From a checkpoint of a small contrastive image-text model.
Model: 32-pixel images, encoder arch vit, encoder norm layernorm, encoder activation gelu, encoder patch size [2, 2], encoder layers 16, text encoder width 256, text encoder norm rmsnorm.
Training: muon at rate 0.017, 12000 steps, batches of 256.
Data: trained on regions of photos with short descriptions (Visual Genome), 203450 training examples, 15.1 epochs.
Rows from block 8 of the image encoder of a small contrastive image-text model, named by matrix and row number. Rows with one number belong to one neuron. Each number is 500 + 40 x the weight over its row's rms, rounded and kept within 0 to 999. All counts start at 0. Numbers have three digits each. After the name is the row's rms in percent of the matrix's.
After each neuron's rows are labels from the 100 images, of 14848, where the neuron reaches its highest value: "strongest on" is what is common among them. Only what is clearly more common there than usual is listed. The data: regions of photos with short descriptions (Visual Genome).
# fc1: MLP up (encoder.blocks.8.mlp.fc1.weight, 512x128), inputs 0-127
# fc2: MLP down (encoder.blocks.8.mlp.fc2.weight, 128x512, transposed), outputs 0-127

fc1.353 055:461510486480443553476531478513504503538552453563482582490455514554514472471489546521463475561505492532467499440557558460590523492531469477438437446462535507494444493492410544568505519536485431519488512466473565429515522493514460537547478553467440484463470572527470523532422513548545444546527517512527529496506530523493498453458476536583456502450523558532491520431417501437543500515530
fc2.353 061:522557469537548500546491551448492497497461505469531471486493504413445519523490534509508531488581486555534478518443505540419518475471551521504494541481441446558510569460470548516478565517547498449529491492497480504507448515513578465464498527501537431614570533467437533478495526420534490458450517441443520509551492460448534511558516423455456491562432494532519435501515543525484465455552
strongest on: text has "red"

fc1.306 107:519458461524425559522486493482522554498525467533469583481432404492567446555552507480428477481501587511503515515506489434514444499496530503473536478476463552509431460546470481527412517481511482448537488519529546466517500520481518517490483519448509454550538467515470555531532527519516546455475481524501582526365518481455498539494513432443524483536536569482441551506552530487555432477483
fc2.306 105:503586542430541448508472434477465508465399494558583469476531491518499492528538457510496515499606414491496481512523500569518437464450549441497484567491482457533517496506494508517546512485473472504505541497534403493465466487457488559507458519521419468503535552508576492435459507443499538507469489498532494428521531577541513462545424529549458464483473445515544550542551507529505529528528
strongest on: text has "yellow"

fc1.286 080:463516487500570539499523542549449532556423469506582517576530503495486549496515513433465510516479518471507469487499510517458492548490491441522477510462485509563501557538512477529449510554538465473512468488490531543526488424466487487425441496446537478615520418496444447415578504552520505438454501505498509510538591524475450465457446490486465521509515457496540442523463558468454503580565
fc2.286 073:490456481512450469561504514506508488428572537486490510481441485528459502496548529477465552486530580526466613432475536504594497470540559484475473498455462497465441462529464507488543498449474420520486477509512478511490518467530514462520476582534487515519540495525545513528566473531516478494441468525454458558429434541522492478506465543535490505534517445436450496443437560529638519476503
strongest on: text has "red"

fc1.234 159:495500477566504477467484491525514532469424475406565505511518547479464493502466566460544498462535501559477539516546446514466469458555523490540455440521500573498498474526500518477455532419460494416446506410471447546444539522510573529507474562467477546474564451493470465476559560493517493428606524541501504539477552531436477527433531513482482512504484529489465505527487603524497519472458
fc2.234 168:491486517470491453502545491515504505507501490484514538544460455593561509442518531521518559451517473480500497495489539463493551451419536586517582487529521420488525456534575562545573509476488539515527498474493490479570450460447486510528495489463488477455436474490502509548511449517479544445509562506514487565547468483468515357505549420552515481419451576485462451466488499489467496514552
strongest on: text has "grass"

fc1.98 112:514470505627502495518507547519492454505411523491487531479523461480517498556499496425486486469523440513508505498431528508475480429507539544485476553477520480548532522439475456454436468531506542505527590510488474520488528446504507509597498437516538525478502531448454455535550537438563466519450477446455547542563496545533483576467512618480467545507508470511451438461446510469557500546497
fc2.98 129:515468491517439495464511454521599562459609554525460474524455523497459495538470474527511543547504503559534405585516489483491484510450460514513522484509468507499522486479541516505479456536538434559498446502510502476420445590565531480457557418514536508534442552487470545499488459483437584466470459554547505443509538475472541460489472514440501479514511560488462499516490437478572519463535
strongest on: text has "red"

fc1.422 064:497434475548497510477494593515501513477547508558525459506519501475527433488550515521450528414471542399425499488506524399488556454476466544518524413540449508539453585543503527489543490536548470543523452492488494524511572496531487536483493486442501521514435528531498499509529553461553492481471445403543554469466491521474475485473478571465431541519525456529469478475492562469558477556462
fc2.422 062:546543490478531542499568418548490508463564542527447568529473518473498470458498559425535445556448508483510448499452513504487443459490480436493542525497509481527488524500413570517486557517548444518459476485492547459461549462415469531477493551487478547493599512555563526458470468544548432507530477538546496554500494466473500451491516507523474565469441506541506495468469422480538573447551
strongest on: text has "red"; text has "sign"

fc1.152 098:510535510537580603456436522451577511514548528497489533476473554476466530555489543535461543500450556480516547447552456488517571518456485518503484543450470441480537502572452539514460545485460531472481518506526489540406447541447547456480461512540515540531525524495412497545457453517458524433475576485493512421467504485512497457477555585530483432471495522462491509457552471534533459478504
fc2.152 086:464513555455481474536460620446443429430499437517526530498542487504508492503485459562467543437538527501485497464490516567424412490460528470454478476445506529465506517472471380575474493463523469530453496545518485494498542499487486488491526579535522478506455435481537618507448572479536490440542520508496496528552514464473513560533490479523470488507518535550490570487514531512547503516559
strongest on: text has "sky"; text has "blue"

fc1.61 098:502537463551460563506459510547538470486492560492592525536536472512490507432547449512522471447528488505537504543483469492474485460528511523430543476471517431453481512499462529475494444497479516478478453453499566537520458455453567555556397535521472493490518518567485621480447491530472444523489505525444496498507575513498512534564490500481476474476451538486588544487478557500478493565376
fc2.61 075:571497539460480503494546492455440481546528539484425561474454599497475512551495501545518476588452539483484429527499542534525499496543468502527481491499465513578465471496524536495502557454490495529489485515438477447509491553553442525398554471562487473440484452436549471473584509500505486526482424526568477471473450497493448519471486527472564506470490526550478478537526471527502504421608
strongest on: text has "green"

fc1.347 105:460491503537358435519492535584518476502443431482500552500527546450460533533425564516569523509488616506421551500448497488471522468518506502558495557567466478493423432528508548476504492428488468504510487465521528531508516460501544527520489493490439491462543502542544484491426497562544467520577485510487421520479543447491485519493538508439523442497500431493496485477487532526533480512520
fc2.347 091:463479512493520507435471510556588509482483499524537475563453449516527500392454504562504514495493426548534532497489513447431502530509438493541462533446516518439556453396537601459569484470509517500542484493523458502497436549500480601466544453507534524509515496483493556534493513489470509536515488468552463534601507537428475498490523476526500482518454492487411547478519482530444480562484
strongest on: text has "man"

fc1.209 110:547466451514496419447564496506492536532555467543456414479505536461593524515476530429486520530453437483450446516485485533503527547443482504493528470489495503516471407503504485582490616551583415538523450569403527478484472526491558503490467513516520558499470515530485522470533483519463557446519493487476501514444429479545473500473499532495506465506543526530564504500530566511460527523446
fc2.209 119:503409566441538485538442560498503519493498464484488471505520468440427454561510532521587556506570468466455474537468573461560484478517530465493508538538534469499463455510550537448471487545484476527513566482473475526453536505546465496511508474525495470444467486475516443503441537492449577483470501433524491529553469593563431516538504506544419463529555568477497522472529445519527417514532
strongest on: text has "sign"

fc1.213 102:493492472530517474497477473444470518507501474528438483485533528537489534522541509512522528464493548487520431484472392396503511531529487513503547407480509492485441450536538576472460455470557461507438510513524467531482456476510368527483540539429475502544498495567506533578463462560520500513538385525550515468524521536531538457491490527450455479502497540538476513544515494508500623525520
fc2.213 105:517475534544506562567580484520454469550478471591476502443524470514478411509541569556442443466476476558487531482511498524488624526508527478471548496515472526418485504463427521457539508467463484490541490504479524529445558502523479523500463456455450431475538440564506497503493473526565444522554519513515507514585484479457441528436599498515442490503485511544521467499504548458481486463480
strongest on: text has "man"

fc1.56 058:462507526579509493488453469538427471515486543519533494547535429442498499449498478495602501459518559492533569564488471473541559501479505500474518523571450452524437477496477587464475490433513487480465567573469511553464547443430478453443520507566425489509528485525469526496494545569516474448553457414526497473465593543532526447486449463488505480496491501520532524550545493532485541476508
fc2.56 055:492515488489513460442541469482541492537508561538567485448520525427569458534542474478581543546547517482510538400502509476559523462480494464513487436480542542406505444469586516503562464503416497545494507502476509476483511524517527518545458557435482491516420455493498553433463484502409476524480474543516455437498470510509493480515541563447527569489559442493441503490513512513542549569513
strongest on: text has "man"

fc1.178 128:437477486494580517571458467527394546441573477519447552493554464491511524442555515498485533492529480528473602470464481533512456508529560469514494527456492509487505471486460474532458508496533488458406566437476509419458545537627501509512521506518481525495469459528433482476582466492451482495516530488421472557466551524534492549452467524505521585478525490464519499522473553516499474489509
fc2.178 109:502385443520499401430485558516507475533586540480537525492486465534530440465539557521535571486527500490495476579584543502506532546450498505500510574538491464459498507465529490514472454498434564510514552513481486457488451415442463458500501544521476557532442531481541513533497456532465503544513468446485557432528535470535485533493518473449520513475450482553507464439573437494500479564503
strongest on: text has "white"

fc1.140 113:497423529547493469502484477519417466583480500506463528487490472546481557508538448457431522482538478432452454433522453572498532534489470555564501503527492479442462534548477440535472577449522515475562489455508488460521471518579519469531505498463479492491495401567532588548563489509466478459453541477477468493536489552539527482509495476504542485559566478546481413551527474479534461545554
fc2.140 113:395443432474524519497443445410470489500532518536542512523499554545518423500555532513446571505491503522493512579485495458466486451509514527504450497566492509575464451508567490443575484536491533498453476514561478464499582459479523521503498523509490537585468508470545469414517501454514548553492425458517453485549463546516468489476487474501503478491470574434513592481480549491557491525479
strongest on: text has "white"

fc1.133 142:492530480527566438455452413522441499463462469473474494487454556564480502515508478506505531494510580546586460471557419454446514485563515509545483450511468571521503519481496526459493515466522494531457580486442411506476516515434469510574534503464491449582533508571465498547480595531503478478549446508558483424544504450479537422524454534481489513510474503479486507526488565487511556493499
fc2.133 152:460499502542459500499547520543525490529537440523498504496537430516502364559525524504530479516433497557485468517473559487536558516478608417465504506547535516457464449569449538472539486532483510488525494574500518554486532506519434440485511427468459413481474454473489532562484478515526544498521493456493517491569426560458546435488557511492480561422427505520496468514505510519456514494505
strongest on: text has "man"

fc1.503 097:583433458452497466501505532577504521449468479460537518591489518542454453560493494501471464440544503433493506456528476484565497509508530554441489480487454540462508511476498504504447488535552526538488542510517520487453531483531517528505557514470473465531545519499481589517594472465535428518427514456546484643463476472425520493459432542483559559541530508506428474477483486448483480518488
fc2.503 093:424566460515506533444505496547507455482563519504451529556506481550504406489468507425436565490409517462448546462478502537451493490509543458476469492527493469510476517494511458523473539534529466500518468508515532525525554502522510468489485537492495485490540495517563465486501559494516574524483505591525488541459477529518523611561474487510515529546450443431523437409535429466542553484394
strongest on: text has "red"

fc1.41 100:486467529484467429468482477444498535531498484490501480462547467517542441519486440557440490560487517513507474518435527583501502481532557460525462509448492496500535522525465494511501446481451415525475447456436537501485419569554558476472474535539549503523528492514539427480557484456498461498544543397530490490455488521559505507520580468452496508482519452497580582506499563597448537563509
fc2.41 096:579482485478527508465476492516578526445566439562520546470450555496456506509464489441492527486492555541492512479493489426448468523510466513469500513495527457554511542495554525490483528465529559485557565553537485442512581394554511489485470505464469503397453542467454545486510511566526526517545415558498530455519474472539483442429513543520438546470551491521485524495525431496465445442525
strongest on: text has "man"

fc1.68 091:581515490521467492468478503450481464527547475449556506518506556499477495453498513479547495476546508558548556484431544582520581540421480530577418515506450455477457547459486545500467522518537530512498490470485467508511539532492517494461459458487537533495438472486416448505575440456523542504514549525534515497456501458512481440502492503511515513475430435504542476621534503479447445574420
fc2.68 084:551498540460473464482516518531468524456497540504506514473450432514470465493570501513464540535501582503418531459584520513500461448525561425472608466409552553493519448447481431533502508503541533521480508432525544569489528526481476487498553529592488481436463461500485497550482524514561508395532523467476452541485519474582539485487458482517541487452538508475499472498434479508492526455543
strongest on: text has "sky"

fc1.450 122:524492525608520444508496446451466513465560488574494476513505490458533413476575500501530551558514447500457514469522433529469523471513475530483464450417502480505603477495560558508455548487439442483478522590451499504450498461476554515568503501524550433506502548475482469533495466474565538513560444437443527560493489512488479518548531564449449531468527469520429495507482486518488521536471
fc2.450 129:509511549465563499441523561450462497481574516488525528432493490516516586527475530531480532500429487538544544570472459450516440517410530493531540496577490528507485497476475529514492453538558500562513531452493431500573500448503494530529527425558464512495488514473480405474575486443485453492512521532498465502466492474481433491416536533429491436490481505460552592485487539450474500522568
strongest on: text has "sign"; text has "red"

fc1.379 092:427453475511490530484485440530630479497540503453473457517482550511409484459513445524452497541506511482497514523485506457525503505560562535499466433479524538498521483505472445535508484455439507475481491529513493495538570533523510578459478500447494572546482503504457499457536548513590471461515425490561496496532544521488388600548463544510544497466501430502518529536506554458515410519473
fc2.379 079:514483527533452555455500513493486517466470553493478516546496514552476478513493565531462498531510482501537522474478482508500512491452518470460466524543455450490448447504580511559503557542531421550500479558540512452463370484423505533506475476577479478470541570512517476617498482499477449495456409492432529553489428531543542517479488471520544514445571488523448456428457488529556551513503
strongest on: text has "blue"

fc1.239 091:564488489524563494554511457573511436550570459494524500507473401508534515480536501532499466482507491480404526474538467464532514439435548490518500458570541564436473480517481538472468466405527524559443546501527500463477547470413529501501512547449442570448533557474417534526524492481553521525528537548503471509447556501524514530493420480482511450458499554438498451545522492486528508526519
fc2.239 089:519514521597501509498538496491405507483489486470475469477492508458570513525537474422515463522486496423535536414440464608483559478513556475568447551545512498430492512491476555531473488436474457511439472538513521454547517568523464512472460505493426445491513519500427509489546530478529416550514486491474554433527514542552482567485605526482509497512445525500520510500541465479473544540484
strongest on: text has "orange"

fc1.368 095:518502425520453460473551479552482513480485515503554576456477516558409484517505472522489522504519537516493535470496511480506531515548439470535523504516514450527531474458485483508470553510510473488461446422509496518470569468518514521558572430410461488574540448458451536517552490487501509513419472511432580498430590547530435455497520510468539537552505475452457528482547429483597520448503
fc2.368 095:449569497546535445520543496527432466489516462455527481576591465511479527512495512482445483529517546478455472408481511524448451425404542499497495494458510453475496495482549519541480506585545427534519593540540475555518493540417521510476570518504461422550473498498563501555492467531475542515460553522466468526557525515496474469542400501470481505536522464490496479488511562514483449528459
strongest on: text has "red"

fc1.406 029:429468580470527585520517554507496556481418504575527519480486517500483526543443504497471463588527470498540475452488519537522501510510498517524507517564424408503559497507490483497478499526559499501467480525519576443493443563518524543446520485470517393444475491513381598503487472499453529536473445449450515467522502604506499464496476492473551505429496470540532481483513506500505511459516
fc2.406 033:510513431496436530469527478483503559484471474464491499435480529463413486542560510442560596532562548539494491475427522554505499448441480511517495458466537554510470517533447583492474538464525493426467423499496532511442479590517538530516524531515566428489472443537480558508532469457484544491435513544495485517540486410499518519485517561447456561531471570524511492489564473480508487452496
strongest on: text has "pink"

fc1.344 125:523525489551469539482444465504499508493446544379513469535486498448457500483514511528503542572520523492492480432476536458467585566501484605487529531492477480558490478512507404484499451549443448450502538548498518446561548490468499557464508503551436469537489538578536551445506555416460498510489492457468507453442506561528515453514518544432503520503491499505496511528447454531527477580444
fc2.344 124:491508504508478515475483499509513476494505459489421513554521479498605529510469444519426486418518470471466530478467582558520548477537574540457461528477490531517473514401507522454533543580527525530550507490452453467492544516509588497500479481507521519443418506483489608526461452534470574511427454496492447487514526490529524472503535468553527461457479535472489462441505479562522609505458
strongest on: text has "white"

fc1.403 091:501541546574556533516424552506436523469558453370516526526489560520462558483517519545518530493451599501518494474460496463452436536482527580486499471541471451534530540477468527476473511470483488472519464507460413460480525498504484494548432561445501564472525453540537541481507553458541545425476511479489500537563516503529487545500409437515494469520513466568507475523501494516494524418506
fc2.403 076:493454487508480477467521484469473414533421549532513556538508539512495529458561499509500619510582521504532518552484534423482507430483524442566507530537519605501470427556450530448498429518515471467433517510481490607508494523505509507506514491509464455490408552507519550549513484468471463455542495435516479409457534453499454517516449517437499542502499498512503519468513504491569476518536
strongest on: text has "green"

fc1.412 155:549539478531483513481503511503525526427519497469554560473507490499518498543433416522523555485461543473463492505493468529574563552488435533545501448529561492499561539483532465569490540492491497512488553393461453443459480528451494558494483546556514516520515526495501482423503472490438416454495535484577482557448488490475441545497487516502425556438430529575504520481490528493446514487595
fc2.412 157:482460474482524565512533504499476468532558509550493432488520482462524441451532505511514445479485494522498479482523576424464446492542573513438453460527482417532498455501489537552462508481512435515462519542545448389485452488524537397482466478475542539477455510482459518518502548566489600487493449511503502558567588471483603471560487497516558498501506494518458520531522491501515581530482
strongest on: text has "man"