Rows from block 9 of the image encoder, named by matrix and row number. Rows with one number belong to one attention dimension. Each number is 128 + 24 x the weight over its row's rms, rounded and kept within 0 to 255. All counts start at 0. Numbers have three digits each. After the name is the row's rms in percent of the matrix's.
# q: attention query, key and value (stacked) (encoder.blocks.9.attn.qkv.weight, 384x128, the q third), inputs 0-127
# k: attention query, key and value (stacked) (encoder.blocks.9.attn.qkv.weight, 384x128, the k third), inputs 0-127
q.30 090:177111079114145090141109145113096171162134142109137167130106106170132148123095136124114116127120107126092127126121108108126145128166123127146104090079139101134111157139142156144146177144124143135088151091075162148132108127159117197100111127129122180153127139135095144154106133123144139118114114152116114124080122078144129106142177167088114094147127118141141115126127123143124097159131
q.31 101:093112142148117109080156137108145112133115129123182123102159153168151116160119199196149159128160112134098128095088111129148125184150138110142097106138154102119116099145118089134129129141119158132142130148124167159124133156135138148109162094155120167132148122125107142135124073109101145099121111132136137105128101099121126083118142140146106072134128125119142142096131139139093128095093
q.32 093:140129136115127110094111112121102115186111167148124146080131151160140142139122122121108126109120127127093140148146099086138173113125119120113109167148130127094149128133064136153162110125149137138146087153138138107136092133124141120118156146113193099131106126147171111130107153148128119107110132081119085108130116114127196165136113100145106158136096136167119136138128070163156117175124
q.33 099:180127100134148138149101164149134178116122140106158118163098118168099161102148142128073101121130134126121119068136136130122148128112123080102131130082107157156149111103081139121116159141140129147108165138151110159132105097119127112127111116157147157153145165097096098147096115096085157162122127143115138131115107127153148111179155168137140133089109115160138131139102097151139100112106
q.34 095:135112132131167135077159140120127094115147133100146142136140161122126132112137145152064145139127181107143114097111113128156117133138124145090109133109169096121183133120093117124119156052122113173140110163130136099099115135135143164096168117156113159114158113143139127130116063136107129140142111106141164129142154138070141129122154139127102102151124132136158140159068158115115128135132
q.35 108:106117101176072113150144110191139103117079088173135155112096136149107111153155138116156177148108132126136108149127125128121103113102157142130133156138116125100102144129150116144121069118103131136151119114131139133113133150099108154143100092117125128153096129164107120126158136092122090115156095125113113145166138108123088146153131102159150133108183127107104192125159130118134169140116
q.36 104:143112111145124156109116115155141128147164124123108135121094156173117136124140150156135130111143097109129151185096102089094135119138082069110094098105166129120122138104116147146155180147115162086113110175137155111112132132142132184141126115143120144113164140109137115109117156189098149145145102145096147169131071086109130126140135109125115096145149116136136083124107142106150139117116
q.37 106:066155098136117156155123117112124081125106123138111106144148193096133135108093169145135129114103146131135162114120115128110134128127161124103095114182169130087184099147134098113122134136124133127109172123125124130140094091166128063107169147143178140120155136138112108119128146133126183130119117114140145118136140094126153076146134132161115112085144158135113118136127129143117119094096
q.38 098:160145159117130134133088073126149149115130085142122144128141111160172123134166095146119129166135122116128106152130130126113046134140166155101156153123120137121113095142116126141115095122100129127156123101130125123122122156107110137142137165175144083097100108111149128129136138139115149124130176124126134116129122175115139154104085108085160124130081112121115174130163150154064100136168
q.39 101:124184102101131144109090091139105166105146147156152159089132116137128150102130125094085152127106159140120117134173113126153074121157151136118141165150158099129150108136111146126132150139146124145165150129094116107154096169109116109107147155119121136163094074092124149129158167138160136112096126130102112086101121140085152144138098114093102124156097154108109126137167145114111155150129
q.40 113:112124099151089108108159137121110123167095161143107150127122126129072138143109148116099125106118160103196083162134125134141139100119100146141121140144101165110162163114129146169180141111138134158137129116118108087169148152139126154146115084051150145150105130134128108151127138115106111116098104110133093140094136132156114101112128135151087131122101163158102135140124110139153171113121
q.41 103:173083133147148122164120143122108171099164147081165129131111119097104153119115109137132092151134152154124089135159137150130138100130127091114126063071169118155098129134131103123127142099137108176120155122124135128109162103136135129147110148156114163078122144116110114160130140110135142154131144149106151131106130153138088113145108169112129110111106093135137175114071157157122116103167
q.42 096:143133105137141141101129117108131106135115147149144123136137133132127110163134107126167092125141132135069129110121128101141143169109160165091096167139091117112135058118129119089088144169139111124155132151154128144149132153080131164102131110121149134149126139169104115109129135094151131093111101128150089112136101095105165144156173112165142125155150122181153110116096131141149082166093
q.43 081:123094125109166119118154049101131097118141122135164159076148134095150097133161090123115149116144117130137150152105092101151152084142078128123118124144104109116145128104130146130139146130124162098154104149133156132141110113134071139134154133168143125122133124142141157107129169180124147060129139111152140120105102141132157086113159079141126141166140096143120114135132152107140162142125
q.44 088:105142171100128130073150126153121096142101151152150112155134148148139122104130105158129133121120159104132143109110152099099128179095109160179111120153109099156160106110158120158123098165109111153135122116138106139128155159150130134114160077116131141116110103171125105151128075117129084104094182109145103123136145114127122136100105149109083114155114173140172118122098115162096134114139
q.45 110:145124150160085131136174115096153143143128131114093111160124122146172154145130110128101113172166116130130138094096133153119132211118179116140088113128110152142130109104140112127136137155141131139135178113153142107176126117095121118120128138097101098097132160118137107113092143079103128146144130140102137089124066138149143106094157108122159118116070132126123130143149107150119106149157
q.46 110:104179078126166114151096115114120109127141133179177125137125100106127110105151089110146140135115147105126092149133164117144137128126143179126127150165087129135116082066151087120112089161125116138134113124135068161141144157142142104124158112128136150157115124133131142115135117137158101068122129108146093153135170099129122149108149159149128126132150157163135098109117144161112137117087
q.47 084:115113135154125121145145143127128083130169108107114129127118157090119157133107078173111113104157112105121163162090165116083176152087120114149100074151158144106154154147127126113114101129138105107137111126143142135118126149132133068134120080112146121094162159144145115124121126165125145156124157113137169157147119111163150096119109119121139141104122135133113113143094119156109149079191
q.48 105:150145106140115140137081149113155095147139159127140125101144099127102150162150098138113160149151104125153105123151154126165158138127110151176129174116128111134111117099127114131172122120118114111092114130161123087146090185094122080113127118119126146149104096112159132123116139154181102132143127131110141133125096120063154134091117105118116129151096186124140159128101077164134147118094
q.49 082:123118156152126114115106120137150141121107114132120129102110157125124129178130110139187087078097107169138151151115131096127172120125127102115101124175115123087125138142100096122126117168148104121182118113106166154106182122133124133130128160129190114077079125144125125131163112166136141116110142113099152142105114129145170127155095131146119139139116095104145123081116142103161124118177
q.50 094:130143099161124116127112127158134157108116132188132141149111093122116112167155078132158126095114134112132126116148138147114126094149124123133148140119157139161095117141124178122113108147116140110094116092128110150120161100140093177115114124116151123207132117131118149156083142117160137149104074098117094095097114116131128138095133171110118130174181107110101094145152102111115152156128
q.51 095:137100157160140099108148158162080098106165125088137162103115133144108126152079125123114111115152113130121160139096111107111142145137121081109117107150134122121201155141065159131121127105107112128170090157116144107115136163120133156128114078151157171117173109136126153103127106132127103163146127093137127135135116154131126140153124125142120149141136094130119079160130127132084162146170
q.52 096:135161127153112150082153106105104183116119105163132129146162113158106127141164116096105121123094133123145136094150156110119083140145152116130116154161139109163130136141088145104152145125161106136101157106123124115145143125143113185086133168128123068142125112151146150127102120121114128167126105111108139105091149180128113167091146137060106151133101100100123104173128132140116141149132
q.53 092:157125131144112162187141104133134141114123119129149120177136166161150152128113086124103090115129101170140131115117095096146157181089128117091100128084126134130118112133083134118128163132143146118124134122137129106168107114136106126119119111173121105121167175133136102097103141116127150104147127124131166149123105129165126126127146095191167129062115064122114123126102127141142105151112
q.54 092:113136112126173127094100147126154170153127140094118121158148122132112113145142120098126076126155110131087173131147102119142128155062118076118086151150146110105131088122074114137163128112151070137138100148168123162109144120139132156115140151117151157153156129142124090135124132110137148142073109115139151094112123110155125138125135137150093088120161141112174141102128157144152149100144
k.30 079:149135124107145102096098123081169121133133102105118141150108121155084113135145139138139134153155103103150108104101118098099176171101168154134149137129139142180124101114135139128151114141114114150135089106165117149162107116105157191120079107149121110098160126116109182112150141122129089107086139124127099160126126149138159151112146134145150126116121161098126110123114058131124143111163
k.31 099:098108163122134150160116132156166162114101113118109120178097115105112153080182131172113122090147134117144124121139127161138161127063110144161138126119135095089136137135140119120124124183112107122161165095161117122110087103138118154143138179150158131134120133152108117114134128135133122131121157143084146167126136140128102142105142121158137127117122099154079086096145095172105112118089
k.32 086:122126106146159112118100129163099125158147129173138126156141115124132160116102119150113090143172128109128108116119124078125165129115129125165112141136094122118101146145104163099117125109110154123062106109057128115106165122119124115128109129144105063092162158122137151116160143114097178094144137155127165143138155092152090128088133124125123123154136158130171163128176130142129126144144
k.33 104:116124163104129137108119127116138077106110107152157125131108089134116096098130185132102107132104145140135103130112127077124142091094143145158146138156108094137125096155122112137146124113160107115146073161144137176163077130146120172116094163120083102116131102129169157147137069163161090131144111133128104153132164142136142132121183110156143128134134142137139122139108169142140107139148
k.34 105:130135141162105155111064138123106132126120096176113130155138150113132111085074127183118125083149130116144131136112110168099124138084093113155153153142131114090140091129105117164119144110102170119121131112119121147121092135133145109167119133140179133090104116134112126136110125128140155087122153155106128107151130158114166175099121160181139163169151148124090131106113102137142134115110
k.35 107:151144132123116136172155151120123134137130147118125146106140109154147127174125120124113128143125142149139159116151100102107091119099116183130108085117083136160116162182147094130098129140199135100077143118141136107160118065123143095131141106125076152119120136158102091145152166107122149174141189107118109134124102127150116104117112097094138118127110115149106110142117134103113130157114
k.36 106:135107144141136123140113129128167136119097103124115126134125175154110122129119114118129208116116138132106157106109154121173159105101096122133189116147113123150077142156105153103116121176119120132166142093118148143116131119131120165115063147122158093128108157117171110134137110141118142107138087132129093141128143154141152165141148117063105163126131084097127084120102119126107134136158
k.37 108:096129132127143127110123150169086133102129108156112077113146131166163144092185110121183144138160116145144129143136126165130107102110092118110145090137162114107101123125120127116059113128127167110164128150083064123112095174108105104105162182141101136130126123107151116131113104113145107110164155149106145164110136118108126128163124141157154145125136121135128137101152122166115122143126
k.38 102:161161154122180141119132132105132159122160165129126126119162117100139168158082126123082118149102117106116113081162093101130092143137093085093129121096119124101149135122157152113168128128144107120118158105157168123084180114155131129149176106120126150144141130156119104121085164119095145148148111114126160102137120081148121114139182132098087101132120149150137123111127137109153114123115
k.39 099:126135106160142130130168131160109139130132155127124116154148137158128151111134094116120099134145077085138103116131084077105124198130114108128125131082126140106134158101086127126120135124132126127119143128141109103098147151148152143139145107105131103111105140129108110130199159140093132096098097093124109117179098137133164115105144131157167117133144197126152132145114100148099184144142
k.40 110:071131105117168174162142130142120096099119058139128142113119136142165126097120148143126115122128122150126135151153083133117112133174143142137096141138128150136144118117138119087091123082090176169125105089111145125136094100125144136145096124125112130111136138144119142153142170123109151112102165120127149130142116137137085138122091133153152122140119056132129127179156131148081178150112
k.41 088:130146121107092169100104097105123109123104134135153098152134113133108095115101148128136114187138120131135125143107156119153101118141167129145137192150154145124161082099147162136164161119129111145168094125143154130127112132094152153177144123104156134109126153117123147120111156119160081145121119128112102115146111112140138143057157131150161103155125111127128064139110090075145111122139
k.42 102:133089139147104105133117142159098093146109154159142152172110146112111159150133149104100102151187146163118139125104125138110131149111128127159135140076130115156100107147092157162184142128107108114089128121109099113122146121071092089130127126139135120146135134149114146133161095107140143106120183160137118142131156135141107119132100107158133077115098156144120127085191114104159124131123
k.43 076:084140114139104122143109176122107126124149129156126117146175161117160147107109129102152148089153103099107156119145109186130139171101092097120110194121147104098136130120124119109102149157110130136114164131105147121109171129105103139141100095131112059126148157123141122104150128131100152132152132110152115109129144132142153194148123161073094140132151125094112124106141130137118098100119
k.44 086:125114142144134100125121118122141127112120096095117134126087093107135118095136151147089134094135144107138159125175131143127116144159120149115177134143095100162152157119102110164102144112096153142078120126136136102148124085170096105148120181170184123141126097110120135134105118149134123058130168158117162111134147155146127116130123143143100150126096093157099171122173114142107099127147
k.45 106:154156157102182103123117111138107109153142130107133113121121122149077145100185129103115105118101178169140095149174129135157085119151115125121147117150083142118107128133107145122177119090132106162149109087164159129097110128145116101118146153111131134122169096136121145134141132105161124149104128146115169156098116147098076106132152137104077131121147107129133098101157163136143155129099
k.46 097:128120122161103107135157166130115080096151145119125136128134110149138127089127120081106104127154113137105130134122125159046107131138166118145120103115142132134126087123096096159142166167102142115092153170113120109117153125112114140123136172167080150146092132128121113129153124113123135116093165115133156136148100125152142132107104150153114110130077125153138198173174113136129108156135
k.47 088:121128148152139132127096117106106101108115131172109109146144127143144087144149129115153155151121103118116118140153180143195079088142130090103152135156148157151101146118128165131120124129116136157111142108101147134113125148151096115132137135137163134164149138101187109118111119140161120116168138162110154149072096100109110138103097114055098178093121104116125129107116126130154129114102
k.48 111:083108113161128129186098138135113105126147118113144147148126114146090132113157103142117082123132145117123091140134165170107139159157126110120067150113138167113116113123102120184141138129112131146142177108153142097067136127179115141097105119116088136135086120111124133141160142097107116125067103114126160144172125140130118131107131160094128140121111138144152139151136132104113176133167
k.49 080:112131107138137132161165108159134148103096135115107136117111158101130126160148133104105167166143146105125152133148151085205109100110148142138114142082177112142134128127151187113100150113143139130084094117102132117151190100080103116122133146111151098142161109134168135103132141139142133142154106159092120114122131084150159123153134112127122110086081143100125115096129136108127114116124
k.50 096:141124109154122105136162113121153102134116166143140135115147090107126108146122120136157127117122073164102154159123088064111162133136174167146109109110155134127104127154099150139172111091109124109138127109103152142148102143107116165129068061083123135145127105124097089120172136131144159127156149135172121159132107129156170124160126122150152107107110121116151168142133115119102115131122
k.51 100:108122140132109140134092115151104159113112108159114113161145136101155105134080142128099160070136093112163130147115151146163161128123109120119158170132105135147127138106160137137130141130152163146131128099128141126157107111127102132163113097144180079128127119079143135155157154127136175119119115132100092149121117109103127125128088093120137205080123136087122162090123161140136089128116
k.52 094:152148093140171091102123117089137127109092126093151146096161124135120099131112140109118129089122178124138123153151084107128146169146086120125138165124140102099153100121128155144155122072117111109150094089096142127122126130154171113134092085076141134114130107150107105140132139165100166135102105137133134147142136140106162084171152148170139135158143166118159144164122146130106130116132
k.53 087:154146152104141160122110089139141128117157141135109100135111130164113122135126155076127091148164145113156124104113159145152118093135125113124123108115100141132108059155169164142152145120109097100133125127089096167139150161115132110144103119118082078113145125148154158158147138122158107159167127130107104175135149152129087144101164111093115119150146164117139112075130140128158103111097
k.54 099:126080098153138146169109117149104118140089124128147149140095146133097151140136141149118170138142142112097124125100130110099132093106173170164178126127140125133161083108072180139130139094103130134145101111110159123139141155139132129092108129114160111133116139079111121125186145135143112086185130149092130109101171144142127122103127103175128122115112125136157144101111139172104116117124